Weights of a small multi-label audio tagger: normuon at rate 0.0019.
Rows from block 5 of a small multi-label audio tagger, named by matrix and row number. Each number is 50 + 12 x the weight over its row's rms, rounded and kept within 0 to 99. All counts start at 0.
After each channel's rows are labels from the 100 clips, of 14848, where the channel reaches its highest value: "responds to" is what is common among them; "lies over" is the class under the peak. Only what is clearly more common there than usual is listed. The data: synthesized solo parts of chorales (CocoChorales). In brackets: how many of the 100.
# conv: pointwise conv (model.blocks.5.conv.weight, 320x320x1), inputs 160-239

conv.203:42 48 56 57 52 67 46 46 58 44 49 44 60 60 52 50 43 52 50 58 48 55 54 56 45 55 68 47 48 55 68 42 53 56 66 62 23 25 81 49 70 58 47 43 40 53 39 42 50 56 39 42 39 48 34 47 87 35 42 45 60 59 49 75 55 71 44 58 54 48 69 42 49 52 52 55 44 46 52 53
responds to: note D#4 (100); tuba (91); note D4 (42); note C4 (41)
lies over: D#4 (100)

conv.169:79 49 38 42 62 63 56 31 37 53 40 54 39 28 60 47 63 66 48 31 51 43 64 49 53 56 57 60 47 46 24 51 53 41 36 68 53 56 31 73 38 43 54 60 60 47 61 40 36 37 44 54 43 51 62 57 26 50 62 58 59 32 52 43 49 43 58 47 50 55 33 55 40 52 31 45 64 60 60 64
responds to: note D#4 (99); cello (52); note D4 (39); note C4 (38)
lies over: D4 (30)

conv.23:72 48 69 58 63 39 33 38 67 39 54 60 58 63 41 52 41 59 53 62 52 49 73 63 67 54 77 44 58 34 37 44 41 53 43 57 54 46 47 57 43 49 44 50 49 22 49 72 48 21 30 59 56 53 41 31 67 35 37 55 35 43 53 49 55 40 53 57 55 42 41 57 56 42 53 41 54 55 44 61
responds to: note B4 (100); note A4 (98); oboe (37)
lies over: B4 (87)

conv.81:64 44 50 56 51 42 46 47 26 48 47 32 19 45 50 20 51 59 50 49 51 50 54 43 46 48 56 72 59 34 48 54 63 45 49 17 58 62 58 40 55 46 42 32 50 41 48 50 61 58 49 37 53 68 61 40 40 49 52 26 49 48 38 72 61 65 45 70 63 43 58 32 52 60 51 39 53 61 62 51
responds to: horn (52); note A4 (46); note B4 (30); note A3 (28)
lies over: A4 (35); A3 (30)

conv.186:45 35 59 60 52 48 44 45 62 65 64 42 27 46 50 53 56 26 43 42 41 59 51 53 50 47 50 49 42 31 56 51 43 52 51 54 65 48 51 44 54 57 59 65 42 41 29 37 37 78 34 44 60 67 61 40 53 54 53 39 50 41 69 58 59 55 52 47 44 16 65 58 44 37 55 38 56 36 34 33
responds to: note D#4 (64); tuba (38)
lies over: D#4 (57)

conv.111:52 49 45 66 43 41 49 56 46 54 90 46 37 67 41 33 62 38 60 47 43 55 48 49 68 46 42 29 37 28 51 38 74 54 46 61 68 43 39 40 37 55 65 54 49 41 39 19 60 57 47 75 38 58 59 39 56 60 29 53 45 44 72 50 22 46 75 31 45 25 36 63 51 33 52 60 35 40 32 47
responds to: note C#5 (28); note F4 (27)
lies over: F4 (26); C#5 (26)

conv.248:28 44 53 46 41 58 47 56 52 58 60 74 65 62 78 61 45 44 47 54 52 65 45 20 51 49 43 53 43 69 53 64 58 43 58 38 48 44 65 56 64 65 48 59 40 68 37 49 47 49 65 44 53 63 42 59 10 36 53 49 59 49 42 40 52 70 53 33 62 54 51 58 54 63 50 45 59 52 63 22
responds to: note F#4 (61); note F#5 (38); note G#4 (31)
lies over: F#4 (62); F#5 (38)

conv.17:34 59 69 69 62 42 55 70 45 48 90 51 53 30 26 57 44 53 44 55 44 49 44 75 48 39 37 63 54 51 40 50 69 60 37 42 43 44 55 36 41 47 54 52 53 60 59 53 40 35 58 24 72 54 59 51 52 46 47 48 43 50 46 47 23 58 62 37 62 69 40 53 51 61 55 32 59 42 40 27
responds to: note C#5 (44); note C4 (44)
lies over: C4 (45); C#5 (44)

conv.69:46 42 49 53 51 41 64 44 45 54 67 74 67 46 50 60 47 47 42 64 34 41 51 44 51 57 41 55 55 51 50 55 35 52 31 70 60 68 48 44 38 33 40 57 56 44 59 62 43 25 54 40 59 62 59 61 36 56 51 34 50 33 56 35 68 46 71 65 65 36 50 59 51 58 67 62 62 49 46 59
responds to: note D#4 (100); tuba (52); note D4 (49); note C4 (38)
lies over: D#4 (75)

conv.229:38 54 57 85 44 82 48 82 39 41 62 65 70 36 38 45 62 58 58 52 63 41 41 65 36 72 48 62 63 75 71 58 19 56 51 45 34 51 59 59 43 51 42 60 58 61 61 54 64 46 49 49 53 53 44 37 54 53 43 62 61 65 57 32 56 46 82 42 70 65 57 58 50 71 50 67 47 45 68 31
responds to: note C#5 (85); note B4 (46); horn (30); note D#5 (29)
lies over: C#5 (72)

conv.262:50 74 57 36 41 50 59 47 59 55 68 38 60 57 54 56 50 38 45 40 63 46 48 72 60 36 32 28 45 35 56 51 45 50 54 34 55 63 47 34 40 60 72 56 27 63 36 53 14 57 32 32 33 45 46 42 54 47 47 51 47 60 67 69 41 37 43 44 61 61 26 35 46 58 41 54 55 46 27 48
responds to: note F#5 (55); violin (36); note E5 (32); note A#3 (27)
lies over: F#5 (55)

conv.263:51 59 41 34 58 40 42 52 38 72 55 44 32 56 52 45 48 35 33 50 47 51 40 35 26 68 48 65 54 52 45 46 61 43 58 49 82 51 53 54 59 49 49 61 44 57 40 42 38 38 53 51 38 30 62 59 55 49 53 38 58 46 80 24 59 55 40 46 31 24 58 35 48 45 52 41 39 38 58 48
responds to: note D#5 (74); flute (30); note F5 (29); note C#5 (25)
lies over: D#5 (52)

conv.144:84 66 30 48 39 37 46 61 47 49 61 38 32 38 63 49 53 39 47 43 64 31 54 37 28 45 44 50 47 58 65 56 46 41 49 51 54 64 46 56 60 67 68 63 64 45 45 37 41 55 60 32 44 30 53 52 56 30 42 62 74 66 54 44 54 34 36 75 65 32 47 54 36 52 53 48 36 42 52 51
responds to: horn (80); note G4 (60); note A4 (34); note B4 (25)
lies over: G4 (60)

conv.192:53 49 34 47 32 47 68 42 58 66 50 80 58 58 76 46 34 68 41 52 53 55 42 50 57 61 34 55 35 53 69 47 45 31 50 47 58 40 94 52 66 38 25 62 31 62 39 22 45 48 71 42 55 56 60 57 31 55 57 61 43 31 43 62 39 53 60 50 68 56 52 47 52 46 33 41 50 41 69 53
responds to: note F#4 (82); horn (67); note G#4 (43)
lies over: F#4 (82)

conv.189:34 28 45 41 54 40 42 56 42 49 72 52 50 71 74 53 49 64 23 57 45 61 48 49 58 50 31 42 44 62 36 52 40 49 51 45 60 45 46 22 60 34 62 38 44 55 49 56 50 59 45 37 59 52 54 55 50 50 39 59 68 49 28 75 47 50 41 45 41 17 43 68 55 70 64 25 34 31 53 48
responds to: horn (37); note A#4 (37); note B3 (30); note A3 (26)
lies over: A#4 (32)

conv.6:41 36 52 86 62 37 49 75 40 59 76 55 60 66 37 59 59 48 41 35 39 34 60 39 58 59 37 44 26 52 39 42 51 63 47 70 65 46 32 49 40 32 37 51 51 58 48 62 55 63 51 55 51 60 43 50 48 43 36 50 72 44 47 69 43 25 73 49 51 37 49 68 35 42 45 42 39 50 23 40
responds to: note C#5 (97); note B4 (71); instrument: violin (35); horn (31)
lies over: C#5 (55); B4 (42)

conv.159:62 37 57 53 60 34 64 67 57 44 52 60 55 52 65 35 64 46 52 47 54 83 41 56 46 44 51 61 54 38 45 49 42 39 58 51 42 71 52 49 73 35 57 43 46 48 59 33 24 58 58 68 79 40 46 52 43 56 46 47 42 49 49 54 50 72 33 40 59 30 65 45 56 65 60 44 52 43 39 23
responds to: note D#5 (52); bassoon (36); note F3 (25)
lies over: D#5 (51)

conv.130:61 43 24 67 54 59 57 23 30 61 37 35 28 39 45 63 65 31 42 47 94 54 38 41 58 63 55 34 60 57 52 45 32 43 53 48 66 48 77 37 42 39 67 75 34 46 41 26 51 65 54 75 34 49 69 45 48 26 42 52 55 50 47 72 48 60 63 67 56 52 61 60 62 36 68 38 54 63 27 32
responds to: note F#5 (99); note E5 (97); violin (58); instrument: trumpet (34)
lies over: F#5 (99)

conv.286:50 42 46 52 45 43 56 48 60 45 32 62 57 66 55 31 38 39 46 43 62 33 30 58 59 75 51 53 66 70 48 54 59 49 54 42 66 61 60 52 73 84 57 40 65 54 35 40 69 42 66 49 73 35 59 38 66 59 65 57 74 60 47 54 62 62 54 88 68 33 63 54 61 53 69 38 49 64 62 52
responds to: note F#4 (67); viola (66); note G#4 (56)
lies over: G#4 (54)

conv.26:47 28 62 51 50 36 62 48 52 55 80 47 53 73 27 50 59 37 36 09 62 50 59 53 48 35 66 44 49 35 51 48 58 35 56 69 49 48 73 47 32 35 63 56 42 43 45 54 60 73 51 49 53 62 40 53 30 38 53 43 39 36 47 53 34 62 56 40 63 50 56 54 36 61 67 35 42 54 49 42
responds to: note F#5 (86); note E5 (45); flute (43)
lies over: F#5 (76)

conv.180:44 45 36 68 35 48 55 75 49 65 91 58 44 48 25 38 37 15 45 43 53 35 51 44 50 65 56 44 71 54 61 29 53 27 38 62 53 33 58 57 42 51 43 40 44 46 54 43 42 55 52 50 23 30 54 31 38 47 41 30 41 71 48 41 55 60 60 45 56 40 55 62 40 32 61 47 46 67 33 46
responds to: note C#5 (96); note B4 (48); flute (45); note D#5 (45)
lies over: C#5 (100)

conv.274:70 66 65 60 48 31 50 53 37 50 86 55 50 68 40 47 70 33 58 34 30 56 56 75 50 40 40 43 57 36 30 36 53 48 44 54 58 48 60 54 55 66 61 59 51 46 27 46 42 82 48 57 49 62 53 48 62 55 34 79 53 46 74 44 60 52 52 30 49 57 46 52 36 46 44 39 50 38 58 46
responds to: note B4 (41); horn (31); note C5 (31); note A#3 (29)
lies over: B4 (27); A#3 (26)

conv.194:46 65 53 79 66 36 51 77 43 43 71 57 43 80 57 62 77 50 46 51 32 45 40 48 53 60 60 51 43 57 51 41 35 45 50 53 43 44 46 55 78 59 47 85 33 42 72 40 38 39 53 50 65 34 56 53 65 28 04 53 52 55 77 42 43 49 75 33 53 47 54 53 46 43 44 41 54 36 58 24
responds to: note C#5 (71); horn (34); note F5 (32); note B4 (29)
lies over: C#5 (70); F5 (30)

conv.49:30 33 55 35 39 45 42 43 40 51 59 57 61 52 35 64 38 29 57 40 67 34 52 48 63 29 42 47 51 53 42 51 45 64 39 40 65 54 69 48 38 50 69 51 48 54 47 40 46 39 40 54 44 64 42 55 48 39 48 61 45 61 37 96 55 63 44 58 46 41 31 80 49 61 39 75 58 31 38 42
responds to: note F#5 (99); note E5 (53); instrument: violin (41); note D#5 (34)
lies over: F#5 (96)

conv.156:49 45 38 68 53 59 51 33 44 47 46 49 53 70 48 53 10 58 48 66 56 00 54 54 58 69 43 59 52 46 58 57 39 44 50 47 52 37 36 32 58 41 41 49 61 54 52 62 59 54 61 62 48 60 56 68 60 41 43 53 54 46 45 35 38 56 67 59 50 52 46 34 38 42 58 61 51 34 53 51
responds to: horn (81); note G#4 (65); note A#4 (37); note B4 (36)
lies over: G#4 (49)

conv.239:43 57 40 66 60 40 71 42 53 35 58 35 40 45 47 62 40 50 55 32 49 51 75 74 60 84 52 43 57 51 35 46 47 43 51 53 65 47 50 57 57 37 57 33 45 54 48 57 69 53 65 58 68 13 63 52 47 47 63 46 61 43 35 67 61 46 47 49 36 50 56 56 56 68 49 59 40 61 57 58
responds to: note D#5 (98); trumpet (77); note F5 (40); note F#5 (34)
lies over: D#5 (90)

conv.12:40 56 66 54 51 55 67 60 45 64 27 45 69 44 64 20 41 63 51 64 63 17 62 54 39 25 54 55 73 71 70 53 47 54 45 44 48 45 38 37 52 51 53 50 52 33 55 34 53 70 71 54 51 46 57 51 54 59 47 35 46 45 52 41 50 70 52 38 62 46 38 39 66 29 57 50 56 35 58 29
responds to: horn (52); note G4 (37); note A4 (31)
lies over: G4 (33)

conv.296:56 50 51 51 40 45 64 47 49 46 63 56 42 60 63 55 27 33 79 33 46 40 51 61 70 70 70 52 67 53 28 57 51 50 54 51 60 46 48 64 51 49 28 33 33 34 54 53 41 60 55 73 38 62 60 69 46 33 43 59 67 50 55 39 37 38 55 33 68 44 50 51 31 27 40 36 61 57 26 19
responds to: horn (59); note G4 (58); note E4 (46)
lies over: silence (51); E4 (47)