{
  "model": "multi-label audio tagger",
  "dataset": "synthesized solo parts of chorales (CocoChorales)",
  "train_examples": 39062,
  "gain_aug_db": 10,
  "n_mels": 64,
  "hop_length": 160,
  "input": "log_mel",
  "spec_augment": true,
  "win_length": 400,
  "arch": "tdnn",
  "norm": "batchnorm",
  "hidden_act": "elu",
  "depths": [9],
  "kernel_size": 3,
  "stem": "single",
  "widths": [320],
  "num_labels": 51,
  "init": "trunc_normal_002",
  "optimizer": "normuon",
  "muon_scale": "match_rms_adamw",
  "learning_rate": 0.0019,
  "momentum": 0.85,
  "nesterov": false,
  "orthogonalizer": "newton_schulz_5",
  "adamw_lr_other_params": 0.0011,
  "max_grad_norm": 0.5,
  "max_steps": 6400,
  "batch_size": 384,
  "epochs": 62.9,
  "lr_schedule": "linear",
  "final_lr_fraction": 0.05,
  "warmup_steps": 120,
  "weight_decay": 0.1,
  "adamw_weight_decay_other_params": 0.05
}
Rows from block 3 of a small multi-label audio tagger, named by matrix and row number. Each number is 128 + 32 x the weight over its row's rms, rounded and kept within 0 to 255. All counts start at 0.
After each channel's rows are labels from the 100 clips, of 14848, where the channel reaches its highest value: "loudest band" is the band of the loudest frequency at the time of the peak. Only what is clearly more common there than usual is listed. The data: synthesized solo parts of chorales (CocoChorales). In brackets: how many of the 100, against the usual share in percent.
# conv: pointwise conv (model.blocks.3.conv.weight, 320x320x1), inputs 160-239

conv.133 [117  86  77 124  89 129  93  63  89 133  82 130 112 123 100 141 115 144 142 107 132 104 115 105 139 101 132 148 113 151 138 131 128 199 141 109  95  98 157 146 137 121  67 184  80 144 101 108  92 143 118 128  75  77 141 101 103  71 158 125 137 133 106 142 125 119  81 190 107 113 137 146 111 119 161 104 112 101 168 153]
loudest band: 500 to 1000 Hz (61 vs 25.3); 1000 to 2000 Hz (35 vs 13)

conv.246 [117 162 111 150 200 124 124  88 104 140 170 107 199 113 122 134 125 125  57  89  81  96 120 102 134 114 125 107 142 158  38 186 135 121 104 144  73 103 122 164 119 150 134  60 124 118 108 162  85  97 176  93 114 124 105 151 115 116 141 112 148 140 141 144 133 137 154  91 120  81 158 150 122  97 110 159 160 121 116  64]
loudest band: 1000 to 2000 Hz (34 vs 13)

conv.61 [125  86 171 158 156  93 183 145 138  66 119 166 126 166 111 121 151  92 115  89 123  90  79 111 171 147  95 187 137 111 130 143 134 169 158 144 135  87 120 173 171 154 128  86 114  69 111  87  72  86  89 115 142 133 111 131 123 141 166 134 120 123 131 152  93 163 124 112 119 131  65 144 150 202 103 184  75 163 114 109]
loudest band: 1000 to 2000 Hz (39 vs 13)

conv.268 [119 101  55 137 141 107 119  81  74 109  76 152 149 153  93 106 131 116  95 148  54 164 157 141 135 145 158  61  75 130 151  99 226  74 181 140 136  82 123  89  68  98 134  96 135 141 130  96 113 108 164 175 101 118 110 170 131 132 107 104 106 113 141 188  89 132 123 131 116 149 140 161 145 133 161 117  95  72 160 127]
loudest band: 250 to 500 Hz (89 vs 44.3)

conv.16 [ 47 118  97  69  99 222 137 118  82 165 199 107  90  97 133 143 155 155 161 138 141  43 182 111 152 153 107 181 155 173 114  95 144 168 172  67 171 148  90 163  72  88 131 113 145 142 114  66 149  72 113 167 119 157 110 167 131 150 164 152  55 135 148 116 147 120  96 172 121 153  96 117  97 180 158 149 148  98  94 186]
loudest band: 500 to 1000 Hz (73 vs 25.3)

conv.226 [103 159  79 101 125 143 145 103 157 133  84 101 111 152 143 138 156 130 181 136  62 124 139 148 122 145 157 127 108 122 120  90  98 124 140 149 167 139 118 143 131 136 126  80  70 137 106 117 116 139 155 135 131 152 126  98 124 115 206  87  73 141 138 129 144 169 171  62 159 128 138 129  88 121 178 111  98 186 203 121]
loudest band: 250 to 500 Hz (76 vs 44.3)

conv.232 [175  71 148 177  80  96  33  80 142 154 146 138 148 134 199 147 204  84 107 114 199 130  77 175 122 124 136 137 125  76 178 115 173 196 143 107 137 155 148 143 138 126 106 145 151 105 178 120 157 131 144  83 131 141 124  54 108 102 113 106 151 156 106  59 119 105 154 110 126  92  96 157  94 138 124  74 126 130  71 127]
loudest band: 250 to 500 Hz (75 vs 44.3)

conv.156 [125  90 108 137 118 143 114 123 109 127  98 157 138 138 124 186 179 175 131  68 128 131  97 142 109 123 148 158  95  91 152 100 118 138 133 121 112 137 141 102 103 149 138 133 176  82 119  84 167 132 134 134 149 209 137 154 130 145  59  86 111 201 104  81 219 164 132 139  87 104 117 114 110 133 114  78 115 106 173 148]
loudest band: 250 to 500 Hz (84 vs 44.3)

conv.13 [149 139 156 143 129  90  93 133  97 119  51 176  98 113 147 159 161 167 130 192  98 128  70 141 103 104 108 127 166 162 173 191 194 108 109 114 136 143 132 132 128 129 136 135  91 103 137  94 120 196 114 112 188 112 109 120  89 131 123 120 136 119 117  87 148  89 135 134 104 168 126 169 175 141 126 164  99 157 176  85]
loudest band: 1000 to 2000 Hz (53 vs 13)

conv.189 [146 153 127 152 159 113 127 137 115 142 144 131 101  77 132 126 173 130 134 130 104 110  86 103 101 110 164  98  88 161 137 167 175 179 146 191 166 138 129 118 123 158 157 155  72 169 114 120 136 106  72 139  92 114 147 105 210 140 146 192 118 134 134 112 105 113 100 123 113 128  78 125  78 128 113  85 183 141 147  86]
loudest band: 500 to 1000 Hz (71 vs 25.3)

conv.49 [110 208 168 108 178 102 180 106 121 133  86  93 158 136  92 166 164 116 155 158 170 144  84  95 105 144 173  91  95 122 141 150 182 145 200 139  67  88  89  95 165 143 155  95 169 192 129 135 110 105 125  88 124 103 114 167 137 138 169 149 126 106  92 193 160  98 121 100 105  90 124 139 188 168 129  95 154 133 113  96]
loudest band: 1000 to 2000 Hz (35 vs 13)

conv.185 [116 126 138 138 156 129 113 161  67 172 137  95 154 147 131 158 139 131 104 158 116 112 118  94 148 129 119 134  48 104 121 125 140 133 107 132 139 105 132 122 135  70 111  98 109 117  68 134  98 162 101 149  66 156 111 157 138 154 135 144  63 125  94  98 157 112 158 154 174 109  30  68  69 141  97  72  95 184 152  94]
loudest band: 250 to 500 Hz (96 vs 44.3)