A small multi-label audio tagger, trained from scratch: arch tdnn.
Rows from block 5 of a small multi-label audio tagger, named by matrix and row number. Each number is 128 + 24 x the weight over its row's rms, rounded and kept within 0 to 255. All counts start at 0. Numbers have three digits each. After the name is the row's rms in percent of the matrix's.
Before each channel's rows are labels from the 100 clips, of 14848, where the channel reaches its highest value: "strongest on" is what is common among them. Only what is clearly more common there than usual is listed. The data: synthesized solo parts of chorales (CocoChorales).
# conv: pointwise conv (model.blocks.5.conv.weight, 320x320x1), inputs 0-79

strongest on: note C#4; tuba; note C4; note G#3
conv.187 106:139110170129138149175113121107135111098174092127122092146130122165172122133126110139117113131120165164121120104118116167155136098127140131140035108107127136154146109154144100149112159108166150143089139127146161093149108117097126097127126133

strongest on: note G#3; cello; note A#3
conv.247 106:143109123107139109140131160103129170152125117117129140142114116130121132115090127120134136148092136129129111121155098125118142074143105147131121122108182125121148119123109153154131162130139131143171124124158168141112121124101145157127146151

strongest on: note C#4; tuba; note A#3; note G#3
conv.138 113:092104093166127116108130145202114105109093149124140147118127114083101122129161147117145146078125103137156141130145125160129140145132143114115150139144169097088139135134125160122132108145115163128158093159114117125140139146126139138180108120

strongest on: note G#4; note F#4; viola
conv.162 128:081131100128104095124149147155149160137140169150075120124149140082124131162162144146142143119138147120106140126122116131089163182104123157133161135047116110140108125143157159143132151125116082124154103186105112113130133105113110119164091121

strongest on: tuba; note C#3; note G#3; note F3
conv.198 073:105150157121094119151091140123116081112111093131147167137109109151103110121114137129155129155125143136135102108115173125167141116089112134135046137149133159141113092095139096141133126161127122120110151078118116148088134118153094121136133131

strongest on: note G3; note D4; cello; note A3
conv.54 093:149112098156115145132127085100134157127100132126154110143120108150119119107136134131149109162177096123110153145136150121104155162093166113181126119144087128167126109133186130117164140141109105092124120103120124129130130128123123116165162090

strongest on: note G3; tuba; note A3; note F3
conv.48 105:160110154087140114109160136155140129126131155163160140111113137154108108118143124127117135128138101161114119152126115128090118113168109153110136153147151166122106090169135150110093139134079111099128179137107141100170151121039112111173125092

strongest on: note D5; note C5; horn
conv.139 112:108090145128158146131153114103148138112118112112116140140181097113123132123195111108155192141141101131133138136108150090087153167122147098120118134149088120162141137108142158114149107151100155131156129124149128093118126167150125143107161130

strongest on: note C#4; note D#4; note G#3; note A#3
conv.72 107:124132099126118124126079146151132099140144158096167195153139119132080117116136122156109152109094129096099168119107140161115113188155150110108178195109114105109136138100142137087156126103109114116097119165181100126109126119111139092133151159

strongest on: note A3; note G3; note B3; bassoon
conv.34 096:127117111140140116118133100155145125097091143134132123118122101134101104134126119130117113144113121134130118133095145113152147132100136053047113117092175099157122148079149164103104128122114119137119144152143135136083150092082117147111140152

strongest on: trombone; note A#4; note G#4; note D4
conv.237 098:128133138142121136142134116115093091192153134100181151128160108138150135182151119132155161138128112148122168143099116106099095128140104085107140106085135116134144174108147104144112130091168120168126121109096140131133131117133172146125151116

strongest on: note G#3; tuba; note F5; instrument: trumpet
conv.318 117:125120122123158138120119129144112123174127109116128153082129165105122105144128167077184115088110119097106140088156141148140107119119124121107128126094147116143139143131140127105112114117102112093158092133096136151140145133145160134155171146

strongest on: horn; tuba; note B4
conv.221 074:148116107132142126131147114127105129122145131142119089122143125128116105139114107147124122151087102168118116127158085134134104090136127126155143086126161123157148131174100114121128132137157137104110133172040079138116079118154113161184117109

strongest on: note D5; note C5; violin; horn
conv.64 097:156164122131099102118116158167129094096077124116128168072108136129133094163172110113149135110089107141134140131144114107119105135132152107113134108109152149104134086135150076146117121130108173110144120152116141120100136101127146167114137153

strongest on: note A#3; bassoon; note C4; tuba
conv.70 082:118098111142133143122137125168111126131144129123127162111142147159091141167138143154153134119080148124159136089087142142111118122143069138159146137143154148138102130172139140132100102124137160117132132078152130177120113133080091134129092131

strongest on: note G3; note A3; cello; double bass
conv.24 110:147129167081144115100128146101124119142129133157180125118120117117130097128152160110149117140130116129125108149121124120115130139128125116130118131190083154136139121115123122129146132147096091087120156110116094138150131134068133131152128118

strongest on: note F#5; note E5; violin; instrument: trumpet
conv.130 093:095126149114110146116117130139163125134130105133103138127115105145138161099144134130136151120160118158129161135146128103117144104160158120141121187132105145126089164075140187160150140123134094124099168133153167150124143132118133127132121124

strongest on: tuba; note E4; note C4; note F4
conv.271 070:109113123110139113133104149091125122101128144096105118131160114147147182118120138120055072142085100079130135121142111116154116107137060142146165145110165130115134080112108137159122128122146125130138163156125146124119144154116140146106099144

strongest on: trombone; note D4; note E4; note D#4
conv.59 111:126124095108056123129114121134116106148130100123128121126119150137137116143161120157173152118130110098125124126152141115128126131146149158123165115138115140166145156104132091111111124145160137083089113134117109156132100119196157153170140128

strongest on: note G5; note A5; trumpet; note F5
conv.58 111:096117118160115125150153133107113134106125159149113145125086146136119136119165157130116138086131142175114098102086093109115144116116106079162128119133129137177147118136082131123109135142123102149106106120142169148126103128165111100066104116

strongest on: note G#3; tuba; note A#3; note F#3
conv.135 099:107151106137126112120139140147127150124138149107134125104133128077144138155133112104143129134095099143112144140085133085118133136201180139128164099146212129144143140176147125157109115122117133120134126148159168147122116171130101138102098121

strongest on: note A#3; note G#3; cello; tuba
conv.86 095:124129112087148129126090131128070121123144094088112111111065154164143118151138099136106107152092121169194139134082110118139157173141155124140111121139162147086135132116136175130157119110107154166146123132179164133138123136101097193121164136

strongest on: note A3; tuba; note A#3; note B3
conv.265 099:114136111177109123107122139113152177139138073122105126123155066105133114082128110123140144103109105127097114129146108139099157118139121164128115138105134140130126160115113085136108123112145122140120117088118112096128093129123138114149148135

strongest on: tuba; note A3; note E3; note A2
conv.84 073:116122126137096130110113117091147128130096097142131161122112142146130130137126112106122114104110123039108137144123122137126173122140106141086113169111076161098140149116165096143079090138118140125085140089121153129122167158133110114099150141

strongest on: note G3; tuba; note A3; note C4
conv.261 113:118143134136165104146109119152154126161161124132116139143139122146160150140187081144121105072109127128117161107113147126149145092136104138141147128109130096123127112110129139142139163119188149178108135125127132150148133137200111153099135175

strongest on: note G#3; note C#4; note A#3; note C4
conv.196 097:126167138136102156155115136120159170135147146128097126177104091143127088103159134129121117180093103118163099066162144099137122140148150153104131143141148134094142118109093120114136139111122149153150138133206158133119125160095124088122128128

strongest on: note F#5; violin; note E5; note A#3
conv.262 111:144079133136119123115124108114125114145145074127132176140161116153121134122113086115134143125082121150104107108074120152123136154115160108158121163120062115093091154103149132071163151117139119123102098132133127108098107098104093146122153113

strongest on: note G#3; tuba; note F#3
conv.279 073:117110103077144131172142110117155121120149139152153086144155132135152124100157101159121173113103128172142148099117121109129097093136191130161122105138144112160149090138105173121181166146166144156139124155154067122164105081134138149138142163

strongest on: horn; note G#4; note A#4; note B4
conv.156 085:163146153126094140102114147139146161146164109115116186107112147146140149140131121130131124131121156127169134129116106132121130143104143092139137123125132098165116129113138104161143090128123147119145143130125113137133107125111105136146112128

strongest on: note C#4; tuba; note B3; note D#4
conv.299 090:133159060151106131132073114140124114141132158072111114135143105095084124095145134161114094133100142100088114134100129130087134149135054138079182182102133111114135118123119134154157126108088143088162140158111150146082125119149099107123104111

strongest on: note G5; note E5; note F#5; flute
conv.206 110:129119108117109132119120065167110117122090137106100110117103103136114099081103126127134130091152145117087116135150152158120137125144121171089156124129129119141093131111144090111110193113134105149106126145104101135123136160117124141162113110

strongest on: horn; note A4; note B4; note A3
conv.81 103:086185134132135121121108115078102144154089116110116134106169123131107153110116150123121128115135127094110133123101110144154122194119116136106137104124098125148110124155093104136106115141111129070130147099135196170123124131129132156111110140

strongest on: note G3; tuba; note D#4; note C4
conv.268 101:103122122110105123119176095142099100154120130114147132129096123103147098125098173162156136136156120185113144160106161154124136136151081156110103096150169138133118140088139099140126128146123150141128084086092103151064094133091121111122132138

strongest on: tuba; note F3; note A#3; note G3
conv.253 117:139152132116151117122145140106134151136127131129144112092125128123080148125161144119127105117153126143127111124121136137197120164127147114127099106100133108092111132106152144121101125131111122129146149171111148131115129109097137101178117151

strongest on: note D5; horn; note A4; note C5
conv.151 103:112158120104115126106135108183151122148130140139105138112151151118109094110124133121147129121114152131142160139110129154145117167076132159140113156145081120134135131156094135127138141142156146093100109129112164115104115117110149141132137143

strongest on: note G#4; horn; note A#4
conv.311 110:201109148121175124127095157123117047124116090128168167134121170143080113102122150105120143141106142129135120121112123156158096099131142102142087133173124102150147094148090128146120143141149135131102185080160172131163145138135134101102113123

strongest on: horn; note G4; note A4
conv.12 070:175114150067140159125108089143161106112108140144151108112096144146132137118120138127074107174100088136133154145114106148117170124135103096139142073148113146132124135118136181145125142118185117105149131152058097144162127102144124162143119122

strongest on: note G3; tuba; note A3; note F3
conv.242 083:128158109125122122132127168124155129106140052141125109103130151137123131107127093129180126106107126136138099129091039139142151142094121151094126155081158113115113169137132127145157137153138107120093157134149080152114151174147116130139157093

strongest on: note A#3; tuba; note D#4; note C4
conv.315 107:132177122068113110117179126123075163117105161136136175114116139137120142116128115138174141096124126142091123148125119169098099138143158123116156139130084161155130112127105120119129158149148154127124135144155119149144121110122108104145155124

strongest on: note D#4; note C#4; tuba; note C4
conv.2 114:135123134063153119138140135115109114111122040144127114135125143158144118148111094081131101110119124136131089102125113112135146102134154136155167112131140136190125135143121130099148120157171056127092166125138120153171152150072096143120156139

strongest on: horn; note A#4; note F4
conv.25 084:133137144073156157195149142141123118174119121112115110156127162131139126088150125153132166135122150160131109133094089130123114156092138135126131120108117099100140170105077147115132164139155115140142147131133130131150141125129057143144146116

strongest on: note D5; note C5; horn; flute
conv.80 119:119126120144115145134089124151152134132134121169126123106090172113155144108085145100156064096141159131098143138138106137159118139115155132123134113122164113125113134114118129134102150101116107179065138129111117154140126127126126115183144128

strongest on: note C#4; note D#4; note C4; instrument: tuba
conv.184 124:097154117141116128086111133150156151115081156113130184105147126095139146138090179130094152097169098108129147140117139144130116136112114134103135148116100112080123144112126132099129127090136152155155134137079113119102149146179114152130098116

strongest on: note C5; note D5; trumpet
conv.282 092:144127096071149139153196111141148136076131102109160077098116157121165161122138145138204116120120148131124133129147106139139150177112135125099130097134148130131083143090120122138150109128111081169157075105111084151143109140103114119137163144

strongest on: note C5
conv.217 090:153102113115175124149136154136128111141106155138101116134123149119095137135135146133130146126100154113105092119114150129130121154131031168135112141154141070112159112159110117105129128132092144127181091144132154132143125157115102154153132115

strongest on: tuba; note C#4; note G#3; note A3
conv.254 092:096113101108094143159111084089181116111148121116129057183088127131157113142165116144108097127131139159118143124186181136120141124140135118127100108153162132166117118147122112096098143102137150148113137101130127140118161106121098113170145109

strongest on: note D#4; tuba
conv.186 113:151109069108115136120117130157139112113155116141113138123137127076116074151165137125143096095163104155150135150138108143138116152092121141091125130116171125129132144167131100124158104133159142151097127096133105132108112149093163136144173095

strongest on: note G#3; cello; note A#3; note C#4
conv.10 083:118122113151149131109128084131089114139128134094143125158138151138157100071126148118121139148080108131102104122140112134085129150104098132142110108111151110108119134163099143135111154134145160150145122157109169142153125126099136140107146155

strongest on: note F#5; note C4; note F5; trumpet
conv.41 101:128138149149127109163131128162161128130104154103158139122092167107143109052132162156125141140155137117129129122138096153124130111164122142126119139134104131093127070145137116105102168162113109140139128146140158112121122155119122168106134138

strongest on: tuba
conv.50 089:110119071130123119126149173163165106115134169118127131145136166082124136131126139117167137131109139115108148116105123105096107166129182129098104184093150140147113203117168097137144144149156133133153110096189147150100128141111130090095172137

strongest on: note A3; note B3; tuba; note G3
conv.15 076:135145162131134143095104148138102126147133127159121145131159145163103106112135116169127116140119136096142135125143104127157114131124116136133108152124000146115143143100100122116117150139105113145125111140116091073172128104153120120183101134

strongest on: note A3; tuba; note G#3; note G3
conv.68 118:101155134078130112140126111149171141098088117122136164153163099145134118154111100095163128148102111146142128070133129114154098094123128151116107146076124147116109068141109155134125127126165140153140157145135149147107112121164134111143196137

strongest on: note D5; horn; note C5
conv.3 120:135145118159135142132142135086151124128147122121132158145172091096142165111151131160119176139185123114133140167166148125134141134151135126136139170096080108147137139133136128110148094142123137113157128131123167109129138174137126110089100125

strongest on: tuba; note F3; note A#3
conv.87 096:130126112138140137121103111172165139142118144135118141147112161110125141154128128152154121122126136060129178157132132145159142145110066137096127136163067133067136137130140087134080103131127119119111093114105118107111137150116145130151148145